python train.py --encoder_arch="vit" --model="masked image model" --dataset="capsule endoscopy frames (Kvasir-Capsule)" --train_examples=42238 --image_size=32 --crop_scale_min=1 --horizontal_flip=true --rotation_deg=10 --method="mae" --mask_ratio=0.75 --loss="mse" --encoder_norm="layernorm" --encoder_norm_position="pre" --encoder_activation="gelu" --encoder_mlp_ratio=3 --encoder_head_dim=48 --encoder_fused_qkv=false --encoder_bias="qkv" --encoder_qk_norm=true --encoder_parallel_block=false --encoder_inner_norm=false --encoder_moe="expert_choice" --encoder_num_experts=4 --encoder_moe_every=2 --encoder_expert_mlp_ratio=2 --encoder_experts_per_token=1 --encoder_shared_expert=false --encoder_patch_size=[4, 4] --encoder_layers=6 --encoder_width=384 --encoder_positions="rope" --decoder_width=256 --norm_pix_loss=false --decoder_layers=3 --residual_init="zero_last" --optimizer="soap" --beta2=0.95 --lr=0.0011 --beta1=0.95 --shampoo_beta=0.95 --eps=1e-08 --precondition_frequency=20 --max_precond_dim=1024 --one_sided=false --adamw_lr_other_params=0.0012 --grad_clip=3.0 --ema_decay=0.995 --steps=4900 --batch_size=64 --epochs=7.4 --lr_schedule="wsd_sqrt" --decay_fraction=0.2 --final_lr_fraction=0 --warmup_steps=240 --weight_decay=0.4 --adamw_weight_decay_other_params=0.01
Rows from block 3 of the encoder of a small masked image model, named by matrix and row number. Rows with one number within an expert belong to one neuron, the router's apart. Each number is 128 + 24 x the weight over its row's rms, rounded and kept within 0 to 255. All counts start at 0. Numbers have three digits each.
Before each expert's rows are labels from the 100 images, of 14976, where the router gives the expert most weight on average: "place" is the part of the image that holds the peak. Only what is clearly more common there than usual is listed. The data: capsule endoscopy frames (Kvasir-Capsule). In brackets: how many of the 100.
# router: router (encoder.blocks.3.mlp.router.weight, 4x384, trained with AdamW), inputs 288-383
# up: expert up (encoder.blocks.3.mlp.up, 4x768x384), inputs 288-383
# down: expert down (encoder.blocks.3.mlp.down, 4x384x768, transposed), outputs 288-383

# expert 1
place: top left (100)
router.1:161136136125140094113154123112115124112129126110142112110156185144167108100162119139108137128087131169136083114122133121148154145113093128099111131137155183122124126109175123087110120155107115128112130153125155144142087079127154147109179089130121126100132107183146111127102111123134102123
up.0:118135141168093146106130119125114151136098133111153157157115180131159161135087111123106132113112102146151081137163151128142116130093103140138168137141124096103109162107126133135116128135108128154123140149132154142093093156122099104173140095196071145095116143098151147113116118082162152073
down.0:141149117122124122106110124132111125087140085109146135157094127116085098140087125168145127104123104110095143092086100135122111119130153076101149133128146136120158131094109100188108114136070150116124114128148119121173130112149154157173161107080193136118086117113133119131107144128148116131
up.1:138119149179120110088176141084113114120111146143111101154138131116139101153123133120102137175112121102086099142127125152134150144118141118095147105135131150060141073136121110146085160133133141115110157129127179157136120126075118122114182126177122103127162129151141133101100133115138154129
down.1:123127136118120134129081088107115177138122152165088142068090119116094166147100145081116157104114127106145100115139148148120167152142136146137120144166087113128096174113117102118138145099110150133121111128116117144134086125135107166145128135069111134095123129126085146147155078137119142167
up.2:115130085096112105148090117124132141126113132110089109102111108142129125106127095139154135078113094202115095123135090075104138134153138154112110162140143118115111113108146140108096111125120081066161166139142139172132143073114089139124171144119141123109180119109110137145121174107128130113
down.2:142104111115153123092127180120134161099144120124145145148140102082068106146113102183112131121130104144117142149119096101099122138128093166137103122126139100122131115108117162131120087103149164151173104148178155112130065157131106160155141129164146162130134148095151109108109161133163141138
up.3:123120119132132129137159090100120145156095132185126129158147118134118118086124130150174097137155136149145155154132117140147161109114130117071116151142126125156168114122154113140102105120114145136130178144117171094153135132138116131127119116177181149112171133095089146121104093126163148092
down.3:124128118155123137142130108113162142147137171109077130152124131146160164148104124145139092111108097160119147098098137150141120116126131125128138133109090138147122126122087165097155157111135135181153158125178102178128164113133127136137133155110109138127120097101132168141124146140133123154
up.4:131161109137115112126107162168112129124135110125169118116122129142121128138095100166119130126132164137121131155082156143156122187093143066080128126077183136141111141153130149085145111161083128103120114194131128148122109097081162134106086124151153172149127134121133158140136092112141127125
down.4:076111106084103143129111162098113139073120119132139145156115147135133152161183150140116151157123147136141129160130116128157114100102176158167093121168138155128084110161165115154126088131111133128090124119120097090154148136177175104121124119118089121101111143131191124134147081134115135126
up.5:132107123134102132140127171123069104132135153204121127132122112123129107108163168086093131117129149122156144141169096118167163116096146120132114136160177105140103140076149138145153123110098194148133122095158130156125083177131155142107130130071161109169125107115097121097141108150111139073
down.5:163135208119134123172115133090117108129187148139164118139146150183120136141122128122133106134136169133151150159146145149146092128150136102146139160128103117113128122175144129137140136145118112132070169189107107089096159100149101081124152094168145115147115145130119132125121108106129110104
up.6:115171116110168104134130140115145127111166117111135103131157122113111093170160098069116181122173128141129128121159101166138132138141123132126102086174120158127107109108147124094185123090129141134160129120153083111112146142122107157113138101153144123094076148120129093094118091127091108124
down.6:130130152193103126083148133091141139144137162133121155093170147098097122081120210124086127119113102158164131119121149122119140146106113128128134131173166143136115136102108129098112085106117149068118131148115095142145112162099096136098150122143089129117102114137101137155121125132089104165
up.7:160143109133132141128152170119111168066121152137084104137129135109142096115125117109116138161125081148137133176138134135141138111122120135072122124122186157134122091151168151101158108164144180096153132112129123127095133091099146152095117084167161193134064085146088098146146132112132154148
down.7:107119150128134110154166119129134103143114130104114130104109128165125129118132140136154129102112121108134133138124152134172126156116094125157093133143123153118093103116154110157093135117149143114117112153133138143101141121118126149105127161095072107136176143124089189123148123104124133099
up.8:121151147159105085118124163152104126125170112135145090142130138077101116170152163114113134111151165141102149100130123149116124131088101160174122139134102144103118113112095179146093119136131150131071161080116108161105124113120088124109150115128126095097111164160143107076147148161119130123
down.8:140157161137169114125155159114094155112090111147125132125132159138098100101113135103120108117098110125142066158148190134131174087089086136131141133131144160123097156149125113136124169134128126114119101165126115110128125114139131157126134125147104116146105102122116091153120121143137085143
up.9:182144124085156098108141173125127143145146131158108103122116112120153141133095120088097125126106144167096158134137110126137124138079158127122137126122128152089133148116132133157114125146108116094107136180141119151139150127133122113107105112140132126109116123149156152130101114108127126161
down.9:086170122169136118153127136097134137124162119125168104148138157131119125137137163181138151163113131111156137110128128142173138129118183112150121152135137134131079111130146143123130091070133183107163118140106140135141142131133160156152162110152141130123100124113125152138114097147106108110
up.10:133145096145128130078222113105134120108135152151115109140114144164115073124172155145128120093108121141116104129098122130143107091104147075109150121156131118108137156068126139147159112134149151136141096151131116140123139128120188131082141105079139168116107107125103098171150116125096167176
down.10:129101160131135128175121165144092126155134100151136096139116111167123123106119118110122163172135179117122130103124171127138129141112178135125103139111102116168158130125132086071137151144151131090162125156111170100102159112117099134156131170144113123130139139144124125113108130135127141135
up.11:193153137133124134095128117121125107107153132118120131147074126106098104106156117062120177132126140136079145169138171121128108119130140080108121109127088119131151158132143125161123149102141129136163127135128128136148133112121086134105126160114191093125160133161129113166083106133142123149
down.11:092132161142141107108137127097123119149129084143138102137124136134112160147181143166121142093156145125138144146158158125135121142104087198130167103110053174145143124133164129102137158146186172093112133135117119103124116079115122137075112110132114104157159106129142149130152139180152177149
up.12:139129160122132140152141068140107158173119150086183159101075105134148111128180156098143164132147151116127151145119167110119136133122113094184136106133093153092172118079129111154137139123159093105126120159142146169118075169104143109136143110154098124120109139130101112102163115122145148126
down.12:144125127113128135123120150112118120139123144148118116155106150105115118112141175128080155159124147145127143096131098125092137146117130136089128154107168110109135159130123153165173116161093155135118096075095135108147127117154155140072100135145181136181151086130141084130086163118144128121
up.13:111169127121137129101142131125182130160083145159119127123140118087169113129081169105140094107084157107153131109154151123156115134148133131153064102141130126130142141108162123132079156108130142148089129120177088094106102122156122129125087124094149134131119138062171149173126140152107086138
down.13:133152096131141164164103111125101112126135082119122170123123132158104128122125157128149084140098120131154147132100115158133132140135146108154124112125130130171106088134124079085148134095122104124128117088145144127146153149153074146100110142130122121116110123152128097152114145126114152136
up.14:142134142086137141143165135129149147128150100131105114149124126160137176124164086138123152177173163160099133126159146136179109107124116086108123158114174094130122147181157156121142117128172144132088151149165108155126151128092151088119128096134131138138097155116136153123112139163119126140
down.14:131112106135136113088107117074123096138133132107183107159132135134059127128151173148107137142090099130141144135139164118103117133133130134139100150117151146157124133140115146098066144140149162155153118125093131109124138098120182123135123142135103099144134093140149138160121115136124161092
up.15:114123101128084127105098119147119130138125078132111131119110134138130133120100069130140125121150141096071156132169124092128108122106092121117134099110138086142158155138113161172100113145176103097131122160166103160134137085102142126105075133116124110090115124108148093147134148147104128172
down.15:134129134117165127130169140163159163145100113118168099129168200098189096134129142110163099122173112118131124115143113125152116116145123118151147123124156109109131086103155137044109161096117112130100128154134147179135107093141121109183143105189160106159118111123177175188140108143136142074
up.16:068153136147119068142128148168120133118133095136111115113120120111099131171113119110136077114126141156156138150135124213173116143104123147132138142101119114145102126107141112117121141145088145131094151126120129140119092119102102148090146138130125132151148122128145105150137076163132117123
down.16:163145130110135138152131114112133160110115145112138070142145138123127123147100132133153125122086137098117093130105123099123146143122154096129113123094113143115124149153163126120111129072142099105083128118140127149174143138214114121147149101166112130083068152125109152161132140133140080161
up.17:154154134159115147139117111129092090109126098145083116101097168115047055150072102154131134167133119170129140141140144146128130127134123134124174134094131136136143105131159148094129141100186133101117152147082118094148138130110100150117113132152152128125083106140131126134140107142154077149
down.17:135136120126133140106144171140140123124154148146108137147115121065137161146135167106111157109091153155138131107156086126131138137126097149153133118164089159104135110175105118140106146114134078112095073122146157105095137142151130132115117133096120141158119152166101159089138120139135122132
up.18:115075163134137135116133095164168148140121164116131145159113138145105137119138139098176120131106155087124106113115108168088142119165146149128097159169090075150129155111123129128135088196118126156132111097128133117142106110153116118140132113154159110109121104108142127139139124108140093119
down.18:114090125137148111144100138135132110152170123143116128112089153124114161153104139141136091132105114142141180139134136098113138097111169136149171155099137096172109124096086129125151112134104142127161100133102141118140119177077107158085132106067141137154141100126169102116110177102151114096
up.19:137171096160112136120142111118142145146121148121169134094114148131157108148082068132115149151108106146160102157126114158118139087121128073077111120128122149101131118135106124080139078113089149093121123109136138118104127167113112131104114073116092142154160121144168139114091111142120135118
down.19:089162097098108177149133138123083133152085130141135061142125159146102165093174148118149145131148123117124171126126139126125135173153147144134099123067157111176121109070140119127136152091145170145111134133116119121173121097155125145127127093109097124097135102098116102185113153122113128148
up.20:106044122151144151139145120146153133109115131132114170167165130138126135130128127143151175108151128184121119124126133100134112075110153087146114146110098108112146171131111125081126102153117132144116111111141136149088165137055127143097120136110153094187119144144123126089129166108112141066
down.20:138120130115172161141151127107108121138107134157165139147146157188132127140085132120102151173144122129102148172132115128090099156132133129171145117130131157080112103156128131162114137095112134113121140119130122089110118091112149133096152123113135111088108119128146150131131164108096167134

# expert 0
place: top right (53); middle right (31)
router.0:112129145144143121141111105120111116114132123144149108164106111131080147128125149143149152104116151094102152131106161108112128137104127106115093096129101099111112142124063131133132143124108154122146107156122146138136111103125103140116088141150116122168132177122144114132141104113111161117
up.0:183079146143117141168113178140139148117150150121097173159162170133081130114124127149151106105114119105124106106092151161082140119117106123128144128165136169134166064137119139100134137140136125160148145105145127075114088122170102145126082143101130162098158192143148121115109126151104128124
down.0:143113107092196143087144107099135112129119095157152114137118124127121128106105142128124127180160098138133109121167159141144165180175134105096108119144145137155095132084146156192114126107140120144146134126125146138121093087132108111129160173098109107146066115117140129116114126085125177131
up.1:108138154141100170086156140129125096145158107143059147112145149135073133126106119124139144113113191124109131141088100134156150160165126154114139150159127109160135109121148143148115086115186142156134171090117138139113142112163168179115145107115154115100140113152140130143119181142121161100
down.1:121150126110084141140125155099123142097154106155148128141131169108083094129103153145129128135126147163163141106127158121125104101141112131115128136121140156132107101144112119140140118111111121136098135186156119147117129122132120100115124132111144127166119097095103138135160120098107114118
up.2:107143158141141141133116171150111165161113105186093108123109161142095113129168089141127150094175104136146132137154089155129108155165104151095163109127136124107173132130178137084131105176124147117142138105136120153089104148116130123141122149157165131061155124125085165169133148128135148133
down.2:143129115058116147133095103088133125072167098071110157126131142132158148105139158095168154111153107134140100118107158123139127116110143118174104139143153147102158112119097153116123134069116136162130078130102119120158152135148122119090135129100103099166137105109164143155097146151115164143
up.3:119105160155086157103114151137163111126078149138124122128137137144115130126151192150103136158153116094101107109162125082111105112107177134141131105141127106113144113155112111128137161111100089169140138174136145106132161145131121075135131147113173134123133139102111140082152176104155109151
down.3:134104072118174164130122092166130119156120120167106135123109106106118095145122133151151141147132152150144106150114144143118161114131093104118129153121141182141136149129116197160146110115138149140140102152119074158138130101067149149116127101165069122106090156125160162120142124129144114130
up.4:146109155133095116107076126127151116122169111090140043118136140105105152169150144128126093123127130117143147096145120121147121110130086105129137155094141172176159127148126131102125138121157151109104100130158146185130140150155103104114118116102123128120140120148118136087155135108094134114
down.4:114127128147163078133154160134134128100104146145109140095124127151109164143147117149139128102139154127124115143118127126160103139127107144141116109121172109078109142108140106089095143134135139114130151097080157115129095145155158120105127157118128139102128123154143150131111130185140151141
up.5:121114117120134115149175119122115105137143101130074119098082150103151111149129133127162125103150122210087095132141140127106128113102166148135151149111114131105166153123114112095134144143163143141134147122129126143133121157131108123100144129101104162144149174114120170126122111118081138095
down.5:117143156134118102075116120095114143122157115134133109133153120139124121147173107124127120153096149121115096074141136119141111112141097132142110123134160089132097123143104111114094136134092074120115131158122111085118125116172107169156123113102156132157142116104138108109132108143116081112
up.6:131123134147142176135149139110108130103140146150144145136135125147161130112135102138092154164109104117101121095161124133112132148128127137116104123102137101086108134150144131120138115134121127128152127119152118101103106117096108102148163095135121134160109137151159145097125096125115102138
down.6:188131118152155126135138103134103080131126145104114131111115141132073113117142116134163103130113143158149095169104137139100116089086147124115175148129100189129118108147162131133081126107121102177101124193133147138110190103103139130159115133146106096095112117120088148118159140125152117107
up.7:143125145116124142165123109116149123135116167126099165136121157081166175157127128115101162124123102151122154117114144093140085115120127124103104134119134117106160128176119128122113124118137132118112101154108118122106101086176101133146112151142188133158115161163102123133106143100156132129
down.7:136137118082140129136138111140111119080138083134139120162145071117093138114142114133099126099112146096159170110146133113126118141129109140122117153156123095158063161146142140161116187158155125152158153160141114117138180147140143109142148136121086121119205087136143107110154135135117134105
up.8:130134149128117118125119116124127100096147094104120147168115093103144131094147146123126126156114130102130096110123167118116146119113104131122127106162078117106098091120108122141115117104101090117116152159118062108116122074112179169115110165122099149154126111128088132120118124091133105145
down.8:141130131207123112093112112150124146140091146149173115133164145150156133142126105124102102116089158171109125120139170122121157135108129140058109152142156153128137181145148107151155166114134127133193130088122145098144131124148134130088138108134121151092107089148137126161107135144123104134
up.9:082144168131114133141132149084113113163149135162130084110172150194146095144108086147115109117128061092121137168137099131127137141113112111112111118131150111109115109127098153148185122136135094121176131159135117124129153138140135162160117116151120161132151126121142124081125121092147171109
down.9:108127135126167120116155123158155125156187117101157129151157135105153112140120114126142091096176144135120125178103118141164102154141138138157136133158067181110124082142157153113119148089117136122120129151135103131118114119118097142160119109125136094099158142162106147145122181128125112145
up.10:134156120141126119121136112175159093089144114142133132137159115170090105148187120106102092169114130129112163120129112087118090117160144121099146107126158124155129153162136145119101130157129137108066141143131100125120150134167102124091113117163138150085127126103136121107098136115144121131
down.10:132158138162107117106116094071101086136110111132147097122127121129097120119143124163125169130129109154120153116086092142109112125100068098154176145072106159157153121117140114122134136121163112141175129140151121122104077110132119134131132147100133111163058114127140171139087127098121145111
up.11:123111127129128129113104132110114107124120170130159147144119123140146150091124158120149130136156112120114136113128118140159079110115156139099113178148123103133153125141102120159113133130133115080132134129125167135122120133111133103126145144183107111122128110122133148140104131086133094146
down.11:138162122117125120130131112149113152171126121152085146160112129121112129134089142111191146153096186129091157122119124159126162154145103118194166112098105131141135117128143122114164138167119128169137128170126113130227093147179093122147090138126137172159088164150117106142136124196088162137
up.12:140151138109149076097164150149165126130100132118141129128129114104188136149091106114116111119172114178157115130114092106136120105155057177137088093138180169102118077123145145099107136128157152136112125116098085130103127158147140131104171124074146100137157123146129122132143122163144159082
down.12:153124151109125123125140127131103138101128103106120145098138142140135121137092139124121148119061174128111153114132105133106160095151130121112107124133155126169139127118144181129123139148127139134128109098124131139102144109198129137132108110149148172108119123098136159115108127114099104129
up.13:128145100192112123151140145119098118112111127183159117157131139150122092170150178156110082131134053133121117160163109100153113085087179146159158133151078146119136143089155131166120127134155169166091106112119103077112149128114170106142117151091091147127164127114114153143116137124145108125
down.13:113119139127151087087089085144166153145126126111143099170153121120128152095102160151151128107088180116115131101116191105154133111144100106110158129125115147098124132143146130073116129076153079174067142160152163128133089128119112123089126074102098099111123111110132125136138105134130166162
up.14:189170114144120125151167142150109108159139118148106123125130115132093112122121140133164151144123145156136166101125078099147143135134142213141121109130111100095120092113180128132089105138138185119157099127092143139084089131147122155129110120087125110143167123128122148111080128158118131111
down.14:129126122085132153110134107076090126108121103111083137100159134122155139115145122108104184123113098146089068175141146153141111127137142114131119147086154120103125139100137163131108143149154164120123157118123138085112096110197143153085153123076126150087133114095145108117196072133156104108
up.15:120120095160129157122132142116122124135161147142138090134118150144138128166111157152103130172096141106123082137126115142100096105151133143147108150089136120114112102101098148150127148126139154112146117128104090109111115146155116132080101136127106131078112124115112139099089074128066112140
down.15:112155191171126100098124175119122090149100070107134142145142117098147139119148099134135134112103099115109130087125150105112170094114103116092153113165122187137167148165125106074119137150115105123133065130116123106153150131154124098152134122109180117155139139108125124114143180101159154146
up.16:121106125106131136140105090137146077140097088149156127172096106108125163131174095171148119098131117144149104138138115125115102117128088139100121134117122128107172124178085137159128145149190162149150137080156143102100165162140131113122108139136107125141154157120122138131148116102138120148
down.16:129140129097135118105152111157137141121126160155114163093164109112138144111143194113130154135187136128142130162125128131176154141140130115146127116130142117149116103162137114116142129123147119136117145097117082115161132127156157151098133135139150124129142141124098149139169107150121103123
up.17:144110118095150139142117124148118121165134091142151122163153097140148092152125138135135133105129081122139085092126150104154158115106131123155192120170120156123131157103130100143134137157126146106152120123121143126094181117140128147147138099112144144147118096116107108170126143119171097109
down.17:136165118138157123125097117124162146089096133115155150135113170123116143079102098117135128162138147114144118134150144120132134164137134144127092126128108115116122122151152158117088120147155118128128161141159110151121133109129112094121156149128144075125180123110150154150121118095116126111
up.18:092142148143132079106168110159129118109120140149105142124179119084155134120063131132120106137151134125108144112176135135166188118159135171156154173118149092159141131142137189154107149117135112102114108157093132139174076167154127156126093155160145126101120118143133095097119112138148112130
down.18:130142114151133159120094128126117138137150128130171127129126145140126104128188148147110144120158140108085084114147098121094116145118103094152130146171132159148155123162158108082154135126154116108124133116121122109122162121084111125163145131075133120135141134124115117100170143140148132098
up.19:128119097073136116149106084145111134165130137151206143148145114104131137164111112180132102137147127117132102137113118128148089135126138130090163115122124133121149141122145099132151075126111117149101140103175099117100123162139119102112136129157131121132115075111152125109107129136152170106
down.19:151144164092145111119131156160137165098148167124127132132145139137116101106121081112133154137126134137144115143176122116116131098114131128155065119117142126127138173124138105107161143092137125125082156164086182121073118129093106125148115130146144133146112120125151106116105140161109127115
up.20:082146118097120137124143151193148174150112118114140113087115182125133116118080107082133130099076117146148129149154116115100113106134146126141167121147153142159075149121126117117141142104107103193105130141118110147152141120169101107152109125084097200090095148152153151167156114086128107117
down.20:147110154132180139095089146133106135143130140118096088139159100120114112089141131180091120144127109122112156125149108164129116129136125112121140140147125094106134141114128151117122090088104112129059118133164149125134103120119121150097161103138161077126110109096143094110134099167124174149

# expert 2
place: bottom right (77)
router.2:127130150139100187136124159125138116187109112154127119124138105124158121123124152083129103121150141142146133134136103144105136135135156133143149157121105103154119150127095139133135156130123138107107111105132077113075164213145108129120134137124139128132144066086110123129145139138123143121
up.0:154121091159153132125157145103141140150097129131137133155137094085156083124150162105157162110177162109109101145077117117110137127149127126143113133107138131162127131123093144147097168122107170123167118116123112089123096165164119113127126121127157136120144101101080122130129155105130151146
down.0:098139148071116138129146118149116111095136141139096107093117109182141121092152167151131112116115142099144110132141144098150099098125117108144145165134127170118148117145121116090137111109146117118135104134099099132059203121123116114135126148146122115091133127090100107194132116111116152163
up.1:123093123109112135089177171129095160120124109125132135074143142086110129121171135140085105153149113107144119138085130148126126140123118127153108131113117101138137110175108146143114126128106135119142150128115106119112141110166109097123120106152123125131140118141113184125089120136092132106
down.1:128141144109127194109075107138112132139129120105121160120119180141113088148143092123164092120196135151126132128152126155140116132104109145146163144136066104088122137103136142140105117102151107134126140120129128118155143108151139165138106131136110104124123129125156134135104125101091100108
up.2:159139141096109095158111158134136141175187107164135118139124134130154131140129118160158137132130131153106154134112104099093138152137128117095166142117067170143166159144125116128128116109104114158115152134127130125140107057082096130106138100101116127119118143159156128058083149119132130134
down.2:095137095074131137140103122123175134126081121123131161115095148123118113124159124150091113175126142113158116187181112124117150113111084159126101099140152115111126149102125144156114075137108162129157121142101095147104113145154110149138144143167179111057164110083139114154093138133105152123
up.3:156157157116156088135139100142113101150164115122118156144181137173159108072120128180134145132064150133122106124106119108119100179114137112121123130140148100145138134106133097117146093080110129098192141125164133185118124137086144120158131157094126140103096155104167113157115101129126116168
down.3:088156121125141153103135144136122148129134144127192094147135197108121085142110105139156106127111076111133158129137156118091101088128140151119131126119151103153118137184121126099116112096074130143082138119147091068165133121164124144106128139087119096121142133131147076098100127161160129145
up.4:158135146127124151104111120132087126182119145114127141138109124152129154147158173122113105111126080157140117143143172112141185151119157141148145111139096136144121133106084173154120146168113124135127101109085112086112111133098119135131103125112133115139127101177150130107140147105124160134
down.4:108084120147127116143122133118153127091156083129098151132153106139161164108111107112128121117067097130115127133094187126176102124108165113109123090134147131087112128109103097143139112174120123122138140136089123126141136132155140132141125137102151117133137168183140104124132100097105120115
up.5:173157098121104127081084121134175156131109139085140131103087154175119137116120118113144109114088157125111040143115132113115150122143139134122125113083186109102148146132102142155122077100133189123125129118097129115136101119135172150144057133109138145110116125147146126097120155165115189132
down.5:152108160109111095129113105149113100119136130119181096164150132142140145128118146124124145159133117091098165116108121123149116131093131118109113133130101148109115094155118174097134149160185180155174112081172126136125081156137129160102162086109161111136115169120113120121126103119148121118
up.6:132062123118126132128110111132114084122122138127111159129146141102130121097167153098189128154199107151090096162142130118117145142143185136162162126130136111162122156107127145114129184137119145109193164118164109136118084090177106107137119149147131149110167148116159145174134109104134099169
down.6:149151137087145126152123151141109119124115088125147094114111144123129136133115140123097135091123192097115163050104158132129099141122087127166115164129126106103072112107101065118082099145169071143120128138111118124119163169105131123159138140117131120136114100134164107171126141107122143109
up.7:121135107139110156135141139128168121129096111163129103139089099121138117139094168035211093120130125110109171113151143147083164165132153132121126133123102126111129181138117148169134126135132099144084097129141115112116118158142091142126125115162124132145099124110123118128104145168156142128
down.7:137109118122132154069143127096115173163132136095111126084129195156127174113109135156092102095129140134180151133118140111139143115118102117149125142135110121134144086093116080087118114155123133151122132158153165144145107155102108155168154123139166128142124112137145129129098135125160122136
up.8:107110119167138142143103133119119129157141147100123089152141161135110143129114130154164096123145129180157120137110126154140150131152133144128170144174106073156144129174117127147137109151099144140142116146084164138120118157102146120134125107130124167155144146153129118122121087172121122205
down.8:148166119124106113137142097100131059133133073140147147131189192155113094142114119151108114178106099108175143155140098121100150120155145133151102122108127137107145137160153134155127100138131127155118157105146117105128114143114154075115118129152103144173172143127120158140133082154128153129
up.9:131171125124122071136129094149150146122148152115179130130146097158125099139146111127150105143171136125154099120160113082103091124143129165145163144109178162117129147178147154103127116127118152137112142090115123121130168149098155135102133091109118127160163137112092102101107135102159101090
down.9:123118108177112187151119158090135124108122120123126154164157114093098137134153143119131143132092146115061156139141093166127090137120119130145148101150121117183129122062135124138071146151115153123143176136121138123147092112131120131122133148137158139110110159178119138119128199098075140135
up.10:150118144052082170130107164138138107112138112168140124129108093115133141152164118105076149140116156149135127153151119120129120123097116131148157118113141081135091116153149132118142155128109095134127105098107130140156106085123112130087169163135099118127160136083134089096111135128146146120
down.10:183118175172110136131130116125114084129098137101112115136150155144153121126129131123178177109092144111097148099142096147140146146137117148136105140127100132115115122077095139129135077140137156099114140125106138161105165109094168125104137131145154125118101126137124115177129129103095168122
up.11:130087163154100143122155139136177127150129123152135139137137141119154095145117158133119133120170142147139099153135136107146142084057153141135122122109125126146092121152109117127131137126163182123113167120133144137134145165131121148085092106165100158112162158138167121141143151095098112158
down.11:129173136105199181141117182141127061104117099171121111108130140121142118126120152115123125141123129125109113132107147182121143096183131130150086094152152118121067128094124103140095105123148130106120077117123138107107120139109120082092081123105167100119125147142095114127118092138128121159
up.12:115126133129159147106169152143139132138116159121112135150116151132163128139084138099142146123161125126135103102106102164128117135137169135126147113068138116134099113159051135112158093193122193091096146081081131120121177170126129141145130124147156147134108086142144123116096155117151080120
down.12:110126132111172117117129139134086133134147107141152168091133131125111166135117133117099133112149175137096083097144145111133160111129112085119144138140105112165141132150126109112121134134105076156141133123148140122107103143074149111141078110142080121103117149161150135102166142089139124123
up.13:122113137156104156141128117131121148091084086115121136097185133146108153138140117137094139148084166119169134137115146140175130148129148128166126156092175105117126156116135139149093156138125128116134157109153119094121129108147123144112146107134119123110142120137113114105119119127114109087
down.13:156101165128108115126146124127142108153180158111142107114124103136115124126126132098146129132146134132109154109127127106124151148123178115111130131137101119105090112152149138098189116102162120123114164135137157130131135125080106135139134142122093134086081110135121113137160151091140134105
up.14:108148112127153113115135147133149132113113100161157141115142122139118139177102135165148082121145154153157127117134107108127148159122133141137132159092092168110094133192132101106099152149176162132104134121154167112125143100106126124122113125102177134103106124093089126143122087100165116126
down.14:104159081140088182126131165147148132141160177125178082124128127126160116100152144135162130119087116148090135141134159143105083094152128149104121099152153119129146113153162138120132120149112144145078138145146127136149129142129154106162143141167140106138123148134119148117176102175070145143
up.15:100142111114187125109097144102127159110120144116099091065103130132067102088104132124125130158104103121119147117188140097113113159134114146110139122123124150164147181085147139145144121172091085165122125149165132083136140112089151151089115107139158142088116141147140119078135114120139139128
down.15:093083089116155167140133119136135137127092131123087113123110117122114137113165134115104083114125112104107122127119099110145157155079111118085079143129107102177146140103126116131119159132119095095100120135135171084128139088145140148124125076116137119113145135113092105152125105133101116148
up.16:089109178125129105106139119137115143165128150146111108145090089104170153122169161081143154106107100081125120117146117144133157143144111140146118081150141146105119113138120147086116163086138124106169118117131115134108098165135112155120207109112150128136153084124129161110118131160127100154
down.16:147119113100125123120145151105099160113131123087123113135116088139141138123103124149145107155157150121121093109097095104136149160149142156107111171130151100128161113111121123135113138121167120096149143173159160102102155125131092101134123076100140158090133149118110116161097141106177103132
up.17:095109153120163117121146091167158160106083147124103113167132103113108105120138071171133116132145131141094151104126122134129122068155116148158153118141128146155118159175135102155132130182101161141135152123090084143141128130087186134086124167121150153115134145133136128121133122152107153156
down.17:175137180125138140133160127095127104136111131178124118140088103139078149130128078124113142078165166141080128122084118121138031141149119158132088123146101156123132110104098134111105159083165106147156103160133112112138123115129114153083130079127161091118103108095105118141170176108147165141
up.18:132143197169119123111105113151123126136119124104120123158149142154098093106145165139130125114149074116112145160097135131143151124097067117143163128105153129103150119102117118125127169112135108105156096175087102140137154110148143121169124134091147140125124137127089076160156113134093102161
down.18:124100114153155134120147120149134147129164132151098080107182166087136150123087132117153099132131129097150124123106120075120127149112128141126144141130169134144101121156150151150144172121112115146100142106117176108124107140107169134113126128117158179095119109143117139154134064139178156155
up.19:164126126107109116130090145104129121127084084092169114123174149128122167116148136124140115138109105147123164127125081109119172150100121125146091118095079189158152127146087124144130121151134115115139131069125162155140102116145121137176134121137159138131111126169117103098130154116153147121
down.19:162119153125115068120162146128125136089149178166110141145122123126143147124137117164130069115100111114132105128133115131097120142129171136114147144102133107146145162103139163117133102083096115126062155149186122148168107089126137119145139170127136161128136126095139132138107098104168131104
up.20:142158103135121135120137157129104111092133094131114122116106121123123184133154109153135110158112114147157154101135162099134094119143131130125130104143103123134187161142094113126144116155118098113104122086139162121111091124134145127130144135102097081143153109168143167068107153127140213107
down.20:162134127116154096108100109173179132091110143121118143109131094155137114115100072128097137118147136148125152129097121113123172115124124149068141112167151131123105145077127134179129112112110204107144104144166135138121125129157147144143159148120140140143114145139124117137117147087127146111